{
  "levels_per_channel": 4,
  "vocab_size": 65,
  "qk_norm": true,
  "beta2": 0.95,
  "shampoo_beta": 0.95,
  "eps": 1e-08,
  "precondition_frequency": 10,
  "lr_schedule": "step"
}
Rows from block 2 of a small autoregressive pixel model, named by matrix and row number. Rows with one number belong to one neuron. Each number is 50 + 15 x the weight over its row's rms, rounded and kept within 0 to 99. All counts start at 0. After the name is the row's rms in percent of the matrix's.
After each neuron's rows are labels from the 100 images, of 14848, where the neuron reaches its largest size: "strongest on" is what is common among them. Only what is clearly more common there than usual is listed. The data: photos with spoken descriptions (Open Images, Localized Narratives). In brackets: how many of the 100.
# gate: MLP gate (model.blocks.2.mlp.gate.weight, 256x128), inputs 43-85
# fc1: MLP up (model.blocks.2.mlp.fc1.weight, 256x128), inputs 43-85
# fc2: MLP down (model.blocks.2.mlp.fc2.weight, 128x256, transposed), outputs 43-85

gate.179 115:63 37 49 40 57 61 60 63 58 56 40 31 57 31 34 40 48 50 43 62 76 42 50 41 55 60 67 54 55 56 69 83 42 24 17 55 44 54 82 45 51 66 52
fc1.179 118:63 39 87 42 34 65 47 27 73 41 59 32 46 34 50 52 79 50 55 72 49 43 38 47 04 70 55 50 73 49 31 83 17 32 42 49 74 39 71 76 58 80 53
fc2.179 114:27 39 46 45 63 60 45 21 41 60 26 70 45 32 61 42 60 37 58 46 21 62 36 61 55 18 23 86 51 53 56 26 61 43 70 34 62 40 64 41 12 42 51
strongest on: text has "woman" (26)

gate.67 087:36 50 46 23 53 57 60 64 35 33 58 40 31 53 78 65 56 55 47 57 51 44 57 75 68 49 44 49 22 33 52 55 24 65 24 10 59 44 72 86 53 57 45
fc1.67 094:69 51 77 47 52 57 55 51 58 65 68 36 53 54 35 40 70 51 39 59 73 58 35 22 51 72 65 61 79 50 50 69 37 76 35 38 50 52 39 41 61 69 72
fc2.67 109:30 47 51 58 42 49 70 58 37 34 52 77 54 49 51 79 41 30 67 16 64 49 60 74 73 35 46 57 17 49 57 53 43 32 36 18 37 70 54 74 56 45 49
strongest on: text has "man" (31)

gate.237 096:27 68 37 62 68 51 40 51 36 43 45 70 56 50 20 55 52 38 57 47 52 56 46 65 54 80 65 51 32 34 63 46 62 61 75 42 67 70 49 41 55 40 69
fc1.237 104:41 58 54 33 43 41 81 56 59 31 53 70 47 49 62 28 59 70 46 73 44 41 14 59 42 24 33 74 31 53 54 65 37 25 36 80 22 47 62 54 35 53 42
fc2.237 108:68 50 47 88 57 76 39 47 45 47 11 50 44 67 76 35 54 25 61 44 68 76 38 64 55 44 32 40 43 38 63 58 46 62 42 72 40 62 42 51 37 44 44
strongest on: text has "white" (38); text has "black" (36)

gate.28 094:37 06 49 30 59 63 48 58 30 55 49 62 54 44 29 36 35 39 46 58 38 65 41 37 37 29 24 36 37 45 56 23 61 35 30 42 61 34 72 40 39 36 61
fc1.28 099:50 43 24 49 18 52 38 47 54 42 41 51 38 59 36 67 29 61 58 52 53 65 44 59 54 47 55 15 55 50 74 18 64 40 34 39 55 28 41 74 31 45 78
fc2.28 106:30 45 37 19 62 44 52 70 58 36 46 49 58 71 70 25 69 21 52 64 27 47 72 46 72 35 45 77 44 64 41 56 48 73 39 53 46 64 68 67 50 63 49
strongest on: text has "woman" (26)

gate.81 108:62 46 41 39 38 60 30 66 51 29 41 54 59 24 59 63 33 49 57 38 65 46 43 16 39 78 34 23 55 47 67 49 49 54 61 30 34 62 45 45 45 70 30
fc1.81 104:58 63 54 39 32 69 25 40 39 29 82 56 64 38 53 68 59 77 66 33 63 51 43 00 33 53 78 63 31 42 59 56 46 24 66 64 44 37 41 57 45 61 50
fc2.81 093:48 24 29 52 34 72 49 43 45 58 39 72 63 71 46 18 68 66 46 42 70 51 24 62 27 50 53 57 40 43 52 47 79 77 50 20 54 54 48 47 43 37 37
strongest on: text has "sky" (49)

gate.252 103:66 59 72 61 34 45 46 68 40 27 78 43 14 41 51 20 70 51 44 51 71 60 63 37 41 48 47 45 51 48 61 53 47 59 71 36 48 58 28 46 47 57 36
fc1.252 116:62 36 68 55 48 61 55 43 21 36 69 55 32 36 73 25 74 63 60 45 57 58 47 60 24 27 42 66 82 37 57 59 53 54 51 27 32 35 70 52 37 66 29
fc2.252 082:49 73 53 43 43 42 43 28 46 26 55 52 27 62 54 84 39 50 48 39 05 36 19 44 51 56 15 52 49 59 41 65 42 56 35 30 53 76 42 46 29 50 38
strongest on: text has "trees" (73); text has "sky" (62); text has "plants" (29)

gate.159 098:45 20 50 51 41 54 53 27 51 41 60 57 57 58 52 57 63 53 53 61 40 23 48 44 31 59 27 60 71 65 68 76 03 41 78 42 53 33 41 51 42 61 49
fc1.159 099:36 83 49 45 38 31 31 63 55 37 57 45 48 64 50 59 45 38 49 24 50 79 46 50 40 18 43 74 31 50 46 40 99 58 57 58 39 44 56 41 65 23 47
fc2.159 105:78 68 75 59 33 66 31 68 35 52 42 64 62 73 71 53 38 67 56 35 55 55 65 34 55 39 45 67 55 46 62 47 64 66 44 39 53 44 58 53 66 33 53
strongest on: text has "holding" (39); text has "wearing" (29); text has "woman" (26)

gate.104 093:50 37 29 32 54 63 78 34 49 70 28 37 42 71 24 42 52 49 48 39 35 60 52 58 39 40 19 72 59 64 44 44 47 71 34 34 69 39 52 64 27 72 47
fc1.104 100:32 20 37 60 46 61 43 23 74 33 48 44 50 56 65 52 34 52 55 46 53 51 52 69 41 39 43 58 06 39 54 58 66 48 31 70 24 53 65 81 60 33 61
fc2.104 106:69 54 57 43 50 51 22 67 45 44 49 91 34 31 61 62 59 47 46 41 36 34 64 43 75 46 34 55 36 35 74 34 42 36 54 32 56 69 42 48 55 50 53
strongest on: text has "holding" (38)

gate.51 085:62 57 57 57 16 51 51 56 30 56 55 64 31 47 52 79 46 55 56 51 70 62 64 79 60 40 55 45 66 52 60 47 26 72 32 50 47 23 59 39 35 36 46
fc1.51 086:36 59 45 34 24 52 45 57 42 43 38 68 50 56 71 47 33 37 48 37 55 41 30 36 47 54 59 43 88 62 68 50 23 63 35 50 44 27 63 34 42 45 53
fc2.51 086:42 36 34 61 71 70 79 69 67 52 32 67 73 61 35 51 48 75 56 44 48 35 73 75 38 28 68 51 52 55 56 24 76 39 60 53 31 60 30 47 48 37 58
strongest on: text has "red" (28)

gate.157 084:52 40 51 89 62 40 36 64 32 84 31 42 54 32 61 43 71 51 57 27 52 44 44 94 63 56 54 20 36 64 52 32 58 53 61 43 41 55 39 47 54 42 51
fc1.157 099:60 63 57 51 43 37 71 37 37 32 29 32 75 57 72 78 69 41 26 41 29 20 78 51 49 48 49 59 67 61 74 61 39 46 50 55 22 30 57 50 40 51 49
fc2.157 092:52 20 36 37 72 54 76 46 44 21 80 60 51 47 63 41 60 47 66 54 42 85 59 60 55 45 53 49 45 39 73 40 43 63 47 49 49 28 47 55 76 54 68
strongest on: text has "trees" (75); text has "sky" (71); text has "plants" (31); text has "buildings" (30)

gate.132 077:37 41 57 39 43 36 58 72 79 62 45 37 50 56 56 51 39 22 49 28 70 08 69 49 68 40 31 36 31 72 64 55 40 52 49 75 40 62 36 56 37 33 58
fc1.132 081:70 28 44 30 70 50 60 60 49 54 39 58 33 54 50 58 28 63 80 35 67 47 48 90 56 59 63 57 45 82 58 23 42 22 77 59 47 56 46 30 46 74 68
fc2.132 097:25 52 48 49 45 57 53 62 48 32 42 38 48 61 44 65 50 26 26 30 38 19 32 22 31 39 27 59 46 57 41 58 46 54 34 61 51 62 50 48 46 52 68
strongest on: text has "sky" (69)

gate.245 082:33 61 46 60 34 63 75 43 45 62 35 55 27 65 52 56 46 43 37 46 56 61 51 35 37 38 75 54 31 50 35 65 42 42 43 71 65 24 14 72 62 73 39
fc1.245 081:51 20 59 47 49 60 42 53 35 65 58 65 72 44 17 61 43 72 48 36 40 40 29 73 62 50 38 80 22 61 31 49 45 70 54 73 51 47 36 62 35 45 75
fc2.245 093:62 78 66 40 49 59 54 35 34 68 46 77 24 54 35 69 57 29 40 74 54 93 47 44 48 26 89 44 35 61 79 69 51 39 58 55 94 27 57 45 53 53 62
strongest on: text has "text" (25)

gate.101 089:61 44 54 51 56 59 36 59 30 70 41 55 33 25 80 49 63 38 61 38 55 52 48 76 58 00 40 51 43 35 83 49 50 53 41 24 57 54 19 60 52 55 25
fc1.101 087:45 50 52 49 47 71 67 42 50 63 24 25 35 64 32 41 47 50 40 73 45 11 28 61 21 92 53 40 57 96 66 52 57 62 78 93 58 51 53 56 57 47 50
fc2.101 118:43 43 25 22 28 45 69 39 50 62 53 33 61 39 69 58 46 64 52 47 40 78 36 54 32 41 52 70 58 62 83 69 19 41 53 60 60 66 61 37 51 25 48
strongest on: text has "two" (27)