config = dict(
    layers=6,
    norm_position='post',
    init='torch_default',
    max_grad_norm=0.5,
)
Rows from block 3 of a small autoregressive pixel model, named by matrix and row number. Rows with one number belong to one neuron. Each number is 50 + 10 x the weight over its row's rms, rounded and kept within 0 to 99. All counts start at 0.
After each neuron's rows are labels from the 100 images, of 14848, where the neuron reaches its largest size: "top examples" is what is common among them. Only what is clearly more common there than usual is listed. The data: photos with spoken descriptions (Open Images, Localized Narratives).
# gate: MLP gate (model.blocks.3.mlp.gate.weight, 256x128), inputs 0-127
# fc1: MLP up (model.blocks.3.mlp.fc1.weight, 256x128), inputs 0-127
# fc2: MLP down (model.blocks.3.mlp.fc2.weight, 128x256, transposed), outputs 0-127

gate.240:55 56 68 51 33 45 58 62 57 50 71 49 38 56 31 44 40 44 53 58 65 53 46 50 58 45 53 61 51 58 39 43 53 59 44 56 42 30 51 58 33 50 39 31 54 60 37 45 59 50 38 37 56 63 37 53 45 47 40 49 58 44 33 50 43 50 56 35 57 69 42 36 54 14 58 39 46 24 54 53 45 36 44 45 53 38 50 42 52 54 50 67 59 53 51 52 54 47 42 52 56 56 46 65 61 56 55 49 47 57 38 49 50 59 60 58 39 37 49 54 50 56 53 53 64 35 73 32
fc1.240:28 47 58 34 62 56 74 77 47 50 65 51 55 40 37 73 66 41 35 52 59 40 56 47 53 45 58 67 32 53 58 41 42 56 53 39 55 48 41 55 45 48 46 64 48 30 51 58 62 40 45 65 44 38 37 37 55 40 57 45 47 37 56 68 68 40 45 39 36 51 52 52 48 45 45 68 49 47 45 51 44 48 53 39 47 48 41 51 57 54 49 54 37 49 55 42 55 38 58 47 33 54 64 62 61 59 44 44 54 53 44 48 53 53 31 45 58 52 32 68 48 47 33 49 62 65 56 47
fc2.240:61 51 57 51 45 52 52 54 55 46 64 60 45 57 49 46 63 46 60 64 34 47 39 37 48 50 45 59 61 52 27 53 57 54 48 62 50 57 55 50 38 63 26 53 43 50 51 45 45 53 43 31 55 56 34 40 35 42 43 36 40 52 51 49 30 50 48 51 69 57 48 45 44 42 31 51 40 37 63 46 47 28 29 53 55 59 56 39 61 31 50 62 35 46 50 53 54 46 34 52 53 45 29 40 13 45 46 37 30 48 49 56 37 55 53 39 48 49 53 50 34 53 57 56 58 39 56 44
top examples: text has "sky"

gate.34:54 46 63 48 56 63 47 64 54 38 45 67 56 39 47 50 45 54 56 42 68 49 34 54 45 63 58 47 62 46 59 52 65 46 53 56 65 43 51 36 68 61 52 57 40 32 69 41 52 36 55 58 55 55 59 48 51 53 59 50 61 44 46 59 40 68 30 55 58 50 56 31 44 49 31 74 62 67 65 73 45 57 36 51 39 43 54 54 61 51 41 52 66 46 40 47 59 56 30 43 49 47 43 57 38 48 59 36 54 75 51 55 60 70 40 49 44 45 42 59 54 52 49 46 47 47 67 50
fc1.34:28 65 64 65 47 49 60 40 51 53 66 37 51 44 54 55 46 63 49 60 60 36 68 37 50 62 49 44 63 50 40 62 52 31 56 63 58 57 42 42 51 58 48 31 37 47 44 54 44 36 60 55 41 58 58 37 63 64 60 49 53 54 47 67 34 63 53 43 56 50 50 35 46 60 53 57 31 59 55 45 63 39 48 47 66 59 50 68 63 61 50 33 66 49 47 35 54 54 39 52 65 49 54 48 59 36 47 59 53 58 42 45 50 50 59 38 56 52 49 49 60 29 37 29 52 59 60 31
fc2.34:53 57 50 51 35 44 32 58 44 51 57 55 46 45 42 49 22 55 58 51 47 49 51 64 48 70 65 48 45 45 44 65 77 44 60 43 47 55 48 53 43 57 52 61 34 41 68 53 29 72 57 64 61 50 21 60 57 61 60 53 57 48 47 52 49 44 48 52 55 60 68 50 58 63 59 61 53 47 51 56 55 44 61 42 44 48 46 69 52 48 43 66 53 45 62 63 56 50 46 42 36 33 41 48 60 50 47 57 59 54 54 50 56 32 52 55 57 43 48 52 71 40 46 38 43 58 58 23
top examples: text has "sky"

gate.113:49 59 42 36 76 53 55 71 54 45 43 52 44 65 35 51 69 54 37 33 56 51 50 58 52 30 47 60 44 62 62 48 52 40 46 44 41 44 51 59 57 48 46 44 35 50 50 49 52 42 34 60 63 37 52 35 48 58 65 39 50 40 48 51 34 57 47 49 35 70 51 40 48 37 48 56 41 46 60 39 87 53 59 47 45 35 42 65 50 54 57 67 41 50 50 43 39 42 44 49 39 44 60 54 59 62 74 55 58 62 57 45 51 48 40 54 65 41 43 56 46 61 60 38 56 67 44 52
fc1.113:62 56 61 67 34 57 55 64 53 49 46 39 61 61 37 42 50 60 61 49 43 57 64 72 47 37 58 47 25 55 62 41 37 52 59 64 51 57 57 40 47 35 36 33 47 45 39 41 49 55 67 48 71 45 57 52 26 49 52 56 57 53 37 39 37 43 57 70 56 50 46 41 59 29 51 48 54 42 34 44 47 55 42 20 59 68 45 51 50 56 46 69 66 46 49 61 52 46 42 52 58 56 56 56 58 50 40 37 55 44 42 65 55 54 42 60 44 47 42 55 40 54 60 50 50 48 54 57
fc2.113:72 57 49 55 33 57 43 48 59 27 62 64 55 59 50 49 38 56 50 57 47 60 47 51 44 35 64 39 46 50 41 59 38 63 45 67 47 51 48 26 40 48 52 53 53 53 62 49 52 38 38 34 43 39 48 48 52 55 49 44 10 59 46 52 60 63 57 52 49 54 50 39 54 63 47 46 50 45 43 50 32 55 39 60 50 47 41 52 61 56 60 45 29 51 38 60 54 38 53 59 56 63 34 40 49 62 37 44 49 53 42 45 63 49 57 26 40 48 53 48 50 58 54 66 68 38 67 50
top examples: text has "sky"; text has "water"

gate.5:65 47 36 48 54 61 59 60 68 60 47 60 50 32 64 39 37 58 66 42 49 32 27 35 46 54 42 52 54 54 53 57 38 59 37 43 38 33 68 48 40 63 56 70 53 52 43 54 49 54 44 32 55 46 48 48 52 45 61 43 55 50 56 49 55 35 43 57 47 50 48 25 64 34 43 62 40 33 53 65 45 56 54 29 53 57 50 46 57 59 51 61 48 53 44 47 40 50 56 44 28 24 42 57 36 44 59 62 47 36 58 60 53 63 34 44 61 57 62 51 44 55 58 47 54 61 45 48
fc1.5:51 52 42 43 42 44 71 50 55 54 61 59 46 47 55 39 48 30 60 51 54 41 46 52 55 61 41 75 32 37 51 44 55 51 38 42 30 39 48 51 40 50 55 58 42 63 56 52 69 39 38 41 33 50 44 44 52 40 53 54 46 44 64 62 56 36 56 37 46 44 49 16 98 31 33 58 51 51 58 54 52 38 56 51 48 57 44 43 51 50 60 63 52 49 43 42 50 40 52 51 39 44 45 49 50 42 63 49 47 59 51 55 50 59 37 44 50 56 56 50 59 45 57 66 55 52 53 53
fc2.5:47 48 53 45 55 62 47 53 30 45 43 51 44 39 54 46 62 57 33 57 32 55 47 59 47 43 53 47 67 44 52 53 54 38 39 56 68 46 45 37 49 59 38 60 53 54 50 66 53 55 53 69 50 45 47 55 48 51 54 44 64 35 49 47 44 42 46 47 49 57 50 58 99 40 33 51 52 44 50 66 44 50 58 57 61 48 58 51 52 40 35 58 46 59 47 55 55 71 46 68 57 48 44 50 66 44 47 49 49 63 47 48 66 58 52 56 45 49 37 51 52 59 48 37 50 65 44 50
top examples: text has "white"; text has "color"

gate.178:51 52 32 57 55 61 47 50 50 64 52 32 33 65 69 57 65 51 33 57 61 50 44 49 48 49 49 55 48 32 54 57 58 46 57 41 47 50 46 49 42 53 48 41 66 41 46 47 41 47 45 67 39 39 41 47 45 65 59 50 59 49 65 35 51 57 43 34 63 59 53 60 50 63 58 43 66 69 54 46 58 37 45 39 47 75 53 49 48 48 44 43 44 55 73 38 48 44 53 46 52 69 54 62 50 40 41 49 42 40 68 54 48 26 59 47 57 51 41 69 45 47 55 72 65 38 53 30
fc1.178:48 48 37 53 64 68 48 60 48 46 60 55 39 49 53 35 57 40 42 65 59 35 43 56 56 72 38 69 50 56 45 49 47 51 64 38 41 57 49 47 59 45 56 42 58 55 38 44 41 45 56 55 39 40 53 64 39 61 36 51 72 60 47 42 40 57 55 40 68 57 58 50 42 56 48 57 48 56 28 71 55 58 58 49 53 56 44 48 49 46 45 44 48 52 43 43 57 30 51 57 74 48 50 69 67 54 47 49 40 55 53 46 43 30 49 30 45 47 49 43 43 57 63 79 71 33 53 49
fc2.178:60 37 56 37 46 53 56 40 46 40 45 47 52 53 50 45 53 60 48 43 46 43 44 39 53 46 49 66 45 37 61 47 69 29 29 54 45 52 59 51 51 50 59 47 48 45 52 46 47 54 46 70 71 45 58 42 46 59 57 51 54 38 48 40 57 23 50 59 73 38 44 53 59 64 58 44 60 47 55 38 44 44 40 48 42 27 52 41 62 48 52 60 59 38 33 57 60 48 52 71 32 35 59 45 38 40 45 43 26 62 53 49 51 61 63 50 53 35 51 51 72 43 41 26 44 52 44 59
top examples: text has "sky"; text has "water"

gate.114:40 75 71 64 57 58 57 56 54 38 48 46 45 57 47 50 51 47 55 41 68 70 55 46 59 50 59 39 48 56 59 46 46 70 47 56 53 64 60 51 66 40 40 62 39 54 50 64 62 63 44 51 44 48 26 48 32 47 41 65 46 41 67 49 26 47 55 47 43 71 67 45 53 36 44 65 59 39 63 52 46 46 55 60 39 54 58 57 48 45 48 63 42 45 55 49 68 47 42 48 73 71 44 49 49 55 57 46 57 44 57 45 45 47 56 57 78 48 57 43 52 52 62 60 56 45 44 55
fc1.114:50 48 53 59 53 51 61 51 50 70 57 39 34 71 56 51 27 51 34 41 54 63 35 71 57 41 44 67 36 47 53 45 62 56 65 33 58 43 53 67 46 42 53 57 46 37 41 53 51 43 58 31 55 39 62 56 57 55 51 29 52 48 56 41 38 56 21 38 30 55 31 44 46 34 47 58 56 50 71 35 58 44 47 34 39 52 54 41 44 49 53 48 60 56 38 65 56 38 47 52 54 62 61 46 55 56 44 43 52 53 44 57 36 50 42 56 39 52 43 44 59 57 40 60 55 49 56 36
fc2.114:53 43 51 53 43 58 46 60 43 53 55 46 42 55 34 42 53 44 52 59 32 44 50 48 31 58 51 54 47 56 50 45 41 41 39 65 32 40 37 48 60 65 46 46 42 48 48 50 59 56 46 43 40 62 16 37 53 41 37 45 46 41 45 69 32 42 53 39 59 56 59 34 46 19 61 43 49 37 65 55 38 51 59 61 63 43 54 42 49 44 55 40 39 55 49 40 37 37 50 46 48 58 48 28 41 44 63 51 51 44 53 52 42 46 49 28 58 47 56 48 33 61 53 50 73 63 49 68
top examples: text has "sky"

gate.246:46 55 59 64 61 43 59 58 56 41 70 40 50 44 58 61 73 47 33 59 66 47 44 63 58 42 59 58 50 30 49 56 55 45 55 49 63 53 47 42 57 56 34 44 49 45 46 39 67 59 47 66 54 48 50 59 65 66 42 59 60 37 63 50 44 82 68 41 61 62 45 64 55 57 48 68 60 41 56 43 34 48 47 44 48 53 56 49 46 54 45 40 48 44 67 48 52 52 49 44 63 61 62 41 46 39 45 52 53 67 44 63 48 44 52 63 52 35 45 57 47 77 40 43 54 38 57 68
fc1.246:48 31 44 36 49 37 38 62 55 48 55 45 63 61 53 48 55 68 41 58 56 49 52 40 40 45 49 37 56 50 31 46 73 49 60 33 36 32 58 50 61 62 52 45 47 50 57 65 66 55 59 44 30 29 51 37 60 61 61 60 45 24 46 57 54 49 38 54 52 48 42 60 45 49 60 39 50 38 72 49 52 48 48 53 52 45 47 46 44 56 23 36 43 47 47 64 32 48 39 65 39 51 53 49 47 49 43 64 53 65 45 45 58 31 39 50 43 49 55 51 41 63 57 56 36 52 35 47
fc2.246:61 59 56 47 47 45 42 38 60 38 50 47 66 59 50 53 43 42 52 62 61 62 36 40 61 32 63 29 48 62 36 29 53 44 44 36 43 45 50 34 62 66 53 66 43 42 31 50 53 59 58 55 70 55 51 59 46 51 52 50 59 46 52 66 34 39 55 42 57 37 62 53 49 52 52 50 56 42 44 48 49 43 29 49 44 47 40 51 51 45 37 47 42 62 51 63 44 61 25 51 36 63 60 49 51 51 38 60 72 51 40 61 51 42 46 76 61 52 43 54 49 59 49 45 33 39 67 50
top examples: text has "sky"

gate.194:85 29 39 28 47 63 53 53 51 56 49 34 60 36 45 44 53 32 37 47 39 65 54 39 48 51 45 49 39 56 59 59 59 50 38 52 64 45 61 54 62 63 54 62 55 53 52 41 60 65 46 56 44 49 42 68 55 55 52 56 49 52 62 51 66 44 50 51 60 42 68 51 51 55 42 40 56 44 33 59 43 52 60 52 38 56 24 32 55 49 54 64 51 61 61 62 56 41 41 48 33 46 38 42 60 48 62 56 59 49 65 54 68 57 43 48 53 48 50 60 51 65 45 62 69 39 45 53
fc1.194:44 62 30 55 58 47 48 39 50 49 58 36 40 49 70 46 55 39 44 37 48 42 51 54 40 36 60 39 38 44 64 62 48 54 39 51 73 28 51 48 59 50 40 77 51 42 57 52 54 53 42 57 37 52 51 62 52 44 38 39 56 54 63 47 38 48 61 42 62 53 50 55 54 65 47 60 63 38 75 41 51 57 71 48 57 33 48 39 57 47 47 56 66 54 35 40 65 53 43 52 59 43 48 55 66 35 47 57 55 58 52 55 62 61 32 64 40 46 42 24 53 66 53 51 52 51 57 53
fc2.194:63 57 47 48 44 55 37 43 40 47 39 35 57 48 50 69 52 59 35 60 61 62 51 57 53 52 56 35 62 59 58 41 44 40 58 59 55 52 45 22 69 60 54 48 40 53 50 62 57 44 42 57 59 38 72 38 57 64 47 49 33 47 73 46 61 36 43 52 39 42 51 45 47 52 57 60 52 58 50 45 42 55 51 53 59 45 29 16 49 41 49 44 69 51 47 42 49 59 52 43 78 47 56 54 36 46 44 36 34 50 55 60 54 56 61 65 42 44 64 41 52 42 57 55 54 42 57 55
top examples: text has "wall"

gate.229:55 51 27 48 52 52 38 52 57 55 38 43 52 48 60 64 58 57 38 48 37 47 37 55 48 45 35 52 55 66 42 43 37 58 62 50 44 48 53 44 43 40 56 73 57 46 70 61 42 62 37 23 53 41 52 48 42 47 32 41 45 43 54 65 21 41 42 40 53 62 42 48 49 59 50 45 51 64 56 47 67 47 43 40 55 45 64 56 38 44 48 47 69 55 51 59 54 54 54 63 39 47 58 44 70 37 54 52 59 40 55 70 50 55 54 39 50 64 54 52 57 48 63 33 35 63 45 72
fc1.229:39 34 52 36 40 55 41 55 51 73 41 47 58 59 53 69 37 71 39 38 37 50 32 47 50 53 37 41 37 36 56 49 28 66 57 38 38 57 50 55 36 51 64 47 71 50 65 53 59 48 43 47 34 39 39 56 48 48 42 45 51 39 55 58 40 54 45 43 58 57 47 50 61 19 52 52 55 54 41 41 47 46 58 31 46 52 46 57 50 52 48 50 38 64 38 58 42 51 37 61 37 61 54 31 56 40 46 32 66 42 43 45 59 36 47 44 54 52 50 43 39 47 53 39 58 60 58 61
fc2.229:44 46 63 41 25 60 39 49 57 63 47 26 59 67 29 58 58 43 57 55 44 52 60 45 63 51 55 50 47 50 59 44 51 49 38 45 43 62 49 59 48 47 44 37 52 56 52 56 33 41 57 52 26 69 67 45 60 51 56 57 41 58 50 50 43 46 56 53 55 56 40 47 50 79 52 58 65 31 40 43 52 56 42 55 25 60 37 48 44 55 54 60 59 49 60 33 55 41 42 52 44 54 55 53 48 57 15 41 57 57 45 48 42 50 46 50 37 69 45 53 49 35 58 54 38 41 51 54
top examples: text has "white"; text has "black"

gate.96:38 60 37 61 50 57 25 61 71 38 47 36 57 51 32 57 36 60 55 52 60 60 49 43 60 63 41 56 51 60 57 55 73 54 60 71 51 60 34 43 52 54 48 46 34 45 39 73 38 39 60 59 55 47 51 49 65 47 62 60 61 45 31 46 23 50 56 52 49 40 64 48 54 58 59 58 41 36 43 43 48 60 56 64 36 48 30 64 57 52 48 49 48 47 53 46 52 61 53 42 42 47 50 37 53 52 48 54 54 65 46 50 34 53 36 54 68 51 59 59 57 46 60 61 53 39 57 39
fc1.96:51 63 72 63 59 57 58 48 61 64 40 39 52 44 52 39 40 45 37 56 56 69 51 68 49 47 43 61 50 46 66 48 46 47 54 42 46 36 57 41 51 47 48 44 39 50 40 63 55 48 73 53 47 36 51 44 33 44 61 50 54 40 56 42 57 61 25 73 65 41 28 50 41 52 50 47 62 46 47 62 55 58 66 36 47 61 53 57 46 48 58 57 47 55 34 53 56 53 55 46 36 58 45 67 57 52 49 37 67 54 71 67 56 55 38 60 61 64 41 52 54 44 60 34 46 49 33 38
fc2.96:68 63 54 40 42 50 41 58 42 46 49 63 58 52 41 59 53 52 47 62 59 49 61 42 43 60 64 23 36 58 60 56 63 60 52 39 61 80 40 35 67 32 41 34 42 57 41 63 46 54 48 66 55 42 43 46 61 63 43 47 51 47 52 58 46 50 40 47 53 51 72 41 52 59 54 44 55 41 37 43 42 49 41 71 57 47 54 43 68 68 46 52 52 49 54 36 62 49 39 50 68 64 57 49 63 59 61 65 46 42 43 37 55 62 46 47 46 33 51 62 50 29 56 47 58 50 47 56
top examples: text has "sky"; text has "trees"; text has "buildings"

gate.100:27 42 61 73 59 48 38 70 50 59 44 74 41 58 50 53 32 46 62 53 54 47 52 44 47 61 32 51 57 43 41 58 66 55 47 37 54 52 49 57 46 45 56 56 49 56 48 60 45 32 60 54 66 50 58 52 44 46 71 49 46 60 41 67 47 49 64 48 43 71 44 30 51 70 56 60 44 69 57 42 62 43 59 40 39 41 49 44 51 64 37 31 51 62 50 57 52 51 45 62 51 36 35 45 52 37 54 55 49 47 50 55 43 72 31 49 64 47 51 47 49 52 61 34 50 59 48 60
fc1.100:65 58 58 59 45 64 45 59 52 62 36 76 53 42 48 53 67 40 36 37 50 69 43 61 43 52 54 35 39 50 51 58 49 46 46 32 63 56 53 52 40 46 48 60 46 38 25 58 53 59 57 55 60 44 48 52 51 48 42 42 60 42 65 52 41 55 25 55 51 53 56 80 58 55 30 76 39 54 76 44 58 46 62 35 44 55 51 43 50 51 35 45 41 48 42 47 49 65 68 53 49 45 44 54 47 45 54 47 55 70 37 46 62 50 42 43 55 55 48 47 54 52 37 52 50 41 50 59
fc2.100:45 76 57 31 46 55 51 48 56 64 63 53 51 41 62 67 45 42 38 45 52 41 56 30 59 60 53 36 40 55 39 42 51 64 53 53 50 40 56 47 42 68 53 49 42 40 46 51 50 50 40 58 51 45 33 60 61 51 43 41 58 64 46 25 48 50 68 28 57 36 35 53 48 52 37 41 61 46 69 41 30 69 50 58 49 58 51 50 52 55 61 49 61 40 40 57 59 64 54 70 39 61 59 36 54 58 52 48 47 59 54 50 52 53 52 71 57 60 45 52 61 58 56 76 57 41 52 48
top examples: text has "sky"; text has "trees"; text has "clouds"

gate.235:45 64 80 45 60 72 60 59 49 49 49 50 47 79 48 45 42 45 44 53 70 56 53 66 43 39 50 58 37 61 58 51 55 46 43 47 58 59 49 46 61 36 36 44 50 64 46 54 55 61 55 73 51 43 52 46 56 39 62 45 59 41 61 44 33 61 30 87 50 66 71 56 53 48 44 42 61 43 46 46 52 36 45 49 50 56 52 49 51 40 53 52 44 34 42 35 50 60 42 41 67 63 50 58 46 51 58 53 56 51 40 54 45 58 54 56 56 41 34 53 65 42 56 50 52 57 39 55
fc1.235:23 47 54 50 40 50 49 46 37 53 49 60 45 52 71 60 36 49 42 47 51 60 36 62 59 40 65 45 46 58 60 27 75 56 59 60 67 60 48 46 46 56 47 43 40 68 65 47 51 39 59 48 47 53 33 56 40 51 38 49 50 49 32 68 50 60 52 70 63 26 41 41 57 49 46 44 61 62 44 42 48 39 50 52 53 45 60 46 48 61 49 62 44 47 60 61 60 46 53 39 61 50 65 29 54 52 55 40 51 66 44 52 40 61 72 64 41 51 54 54 61 62 60 50 46 39 50 43
fc2.235:41 50 45 49 52 57 65 47 71 54 44 60 56 69 40 47 36 70 59 50 42 46 32 53 27 44 41 54 41 49 46 47 50 36 63 29 50 44 43 43 53 33 60 44 35 40 51 47 56 46 50 39 52 49 38 42 58 43 51 52 52 52 52 58 65 51 25 73 38 68 66 55 37 63 56 56 69 30 55 38 40 43 47 62 47 54 54 40 51 27 45 46 51 36 33 46 46 48 67 45 58 49 42 51 46 43 52 51 45 55 69 49 33 58 39 53 59 41 53 41 40 51 45 46 41 37 52 60
top examples: text has "sky"; text has "trees"; text has "grass"; text has "water"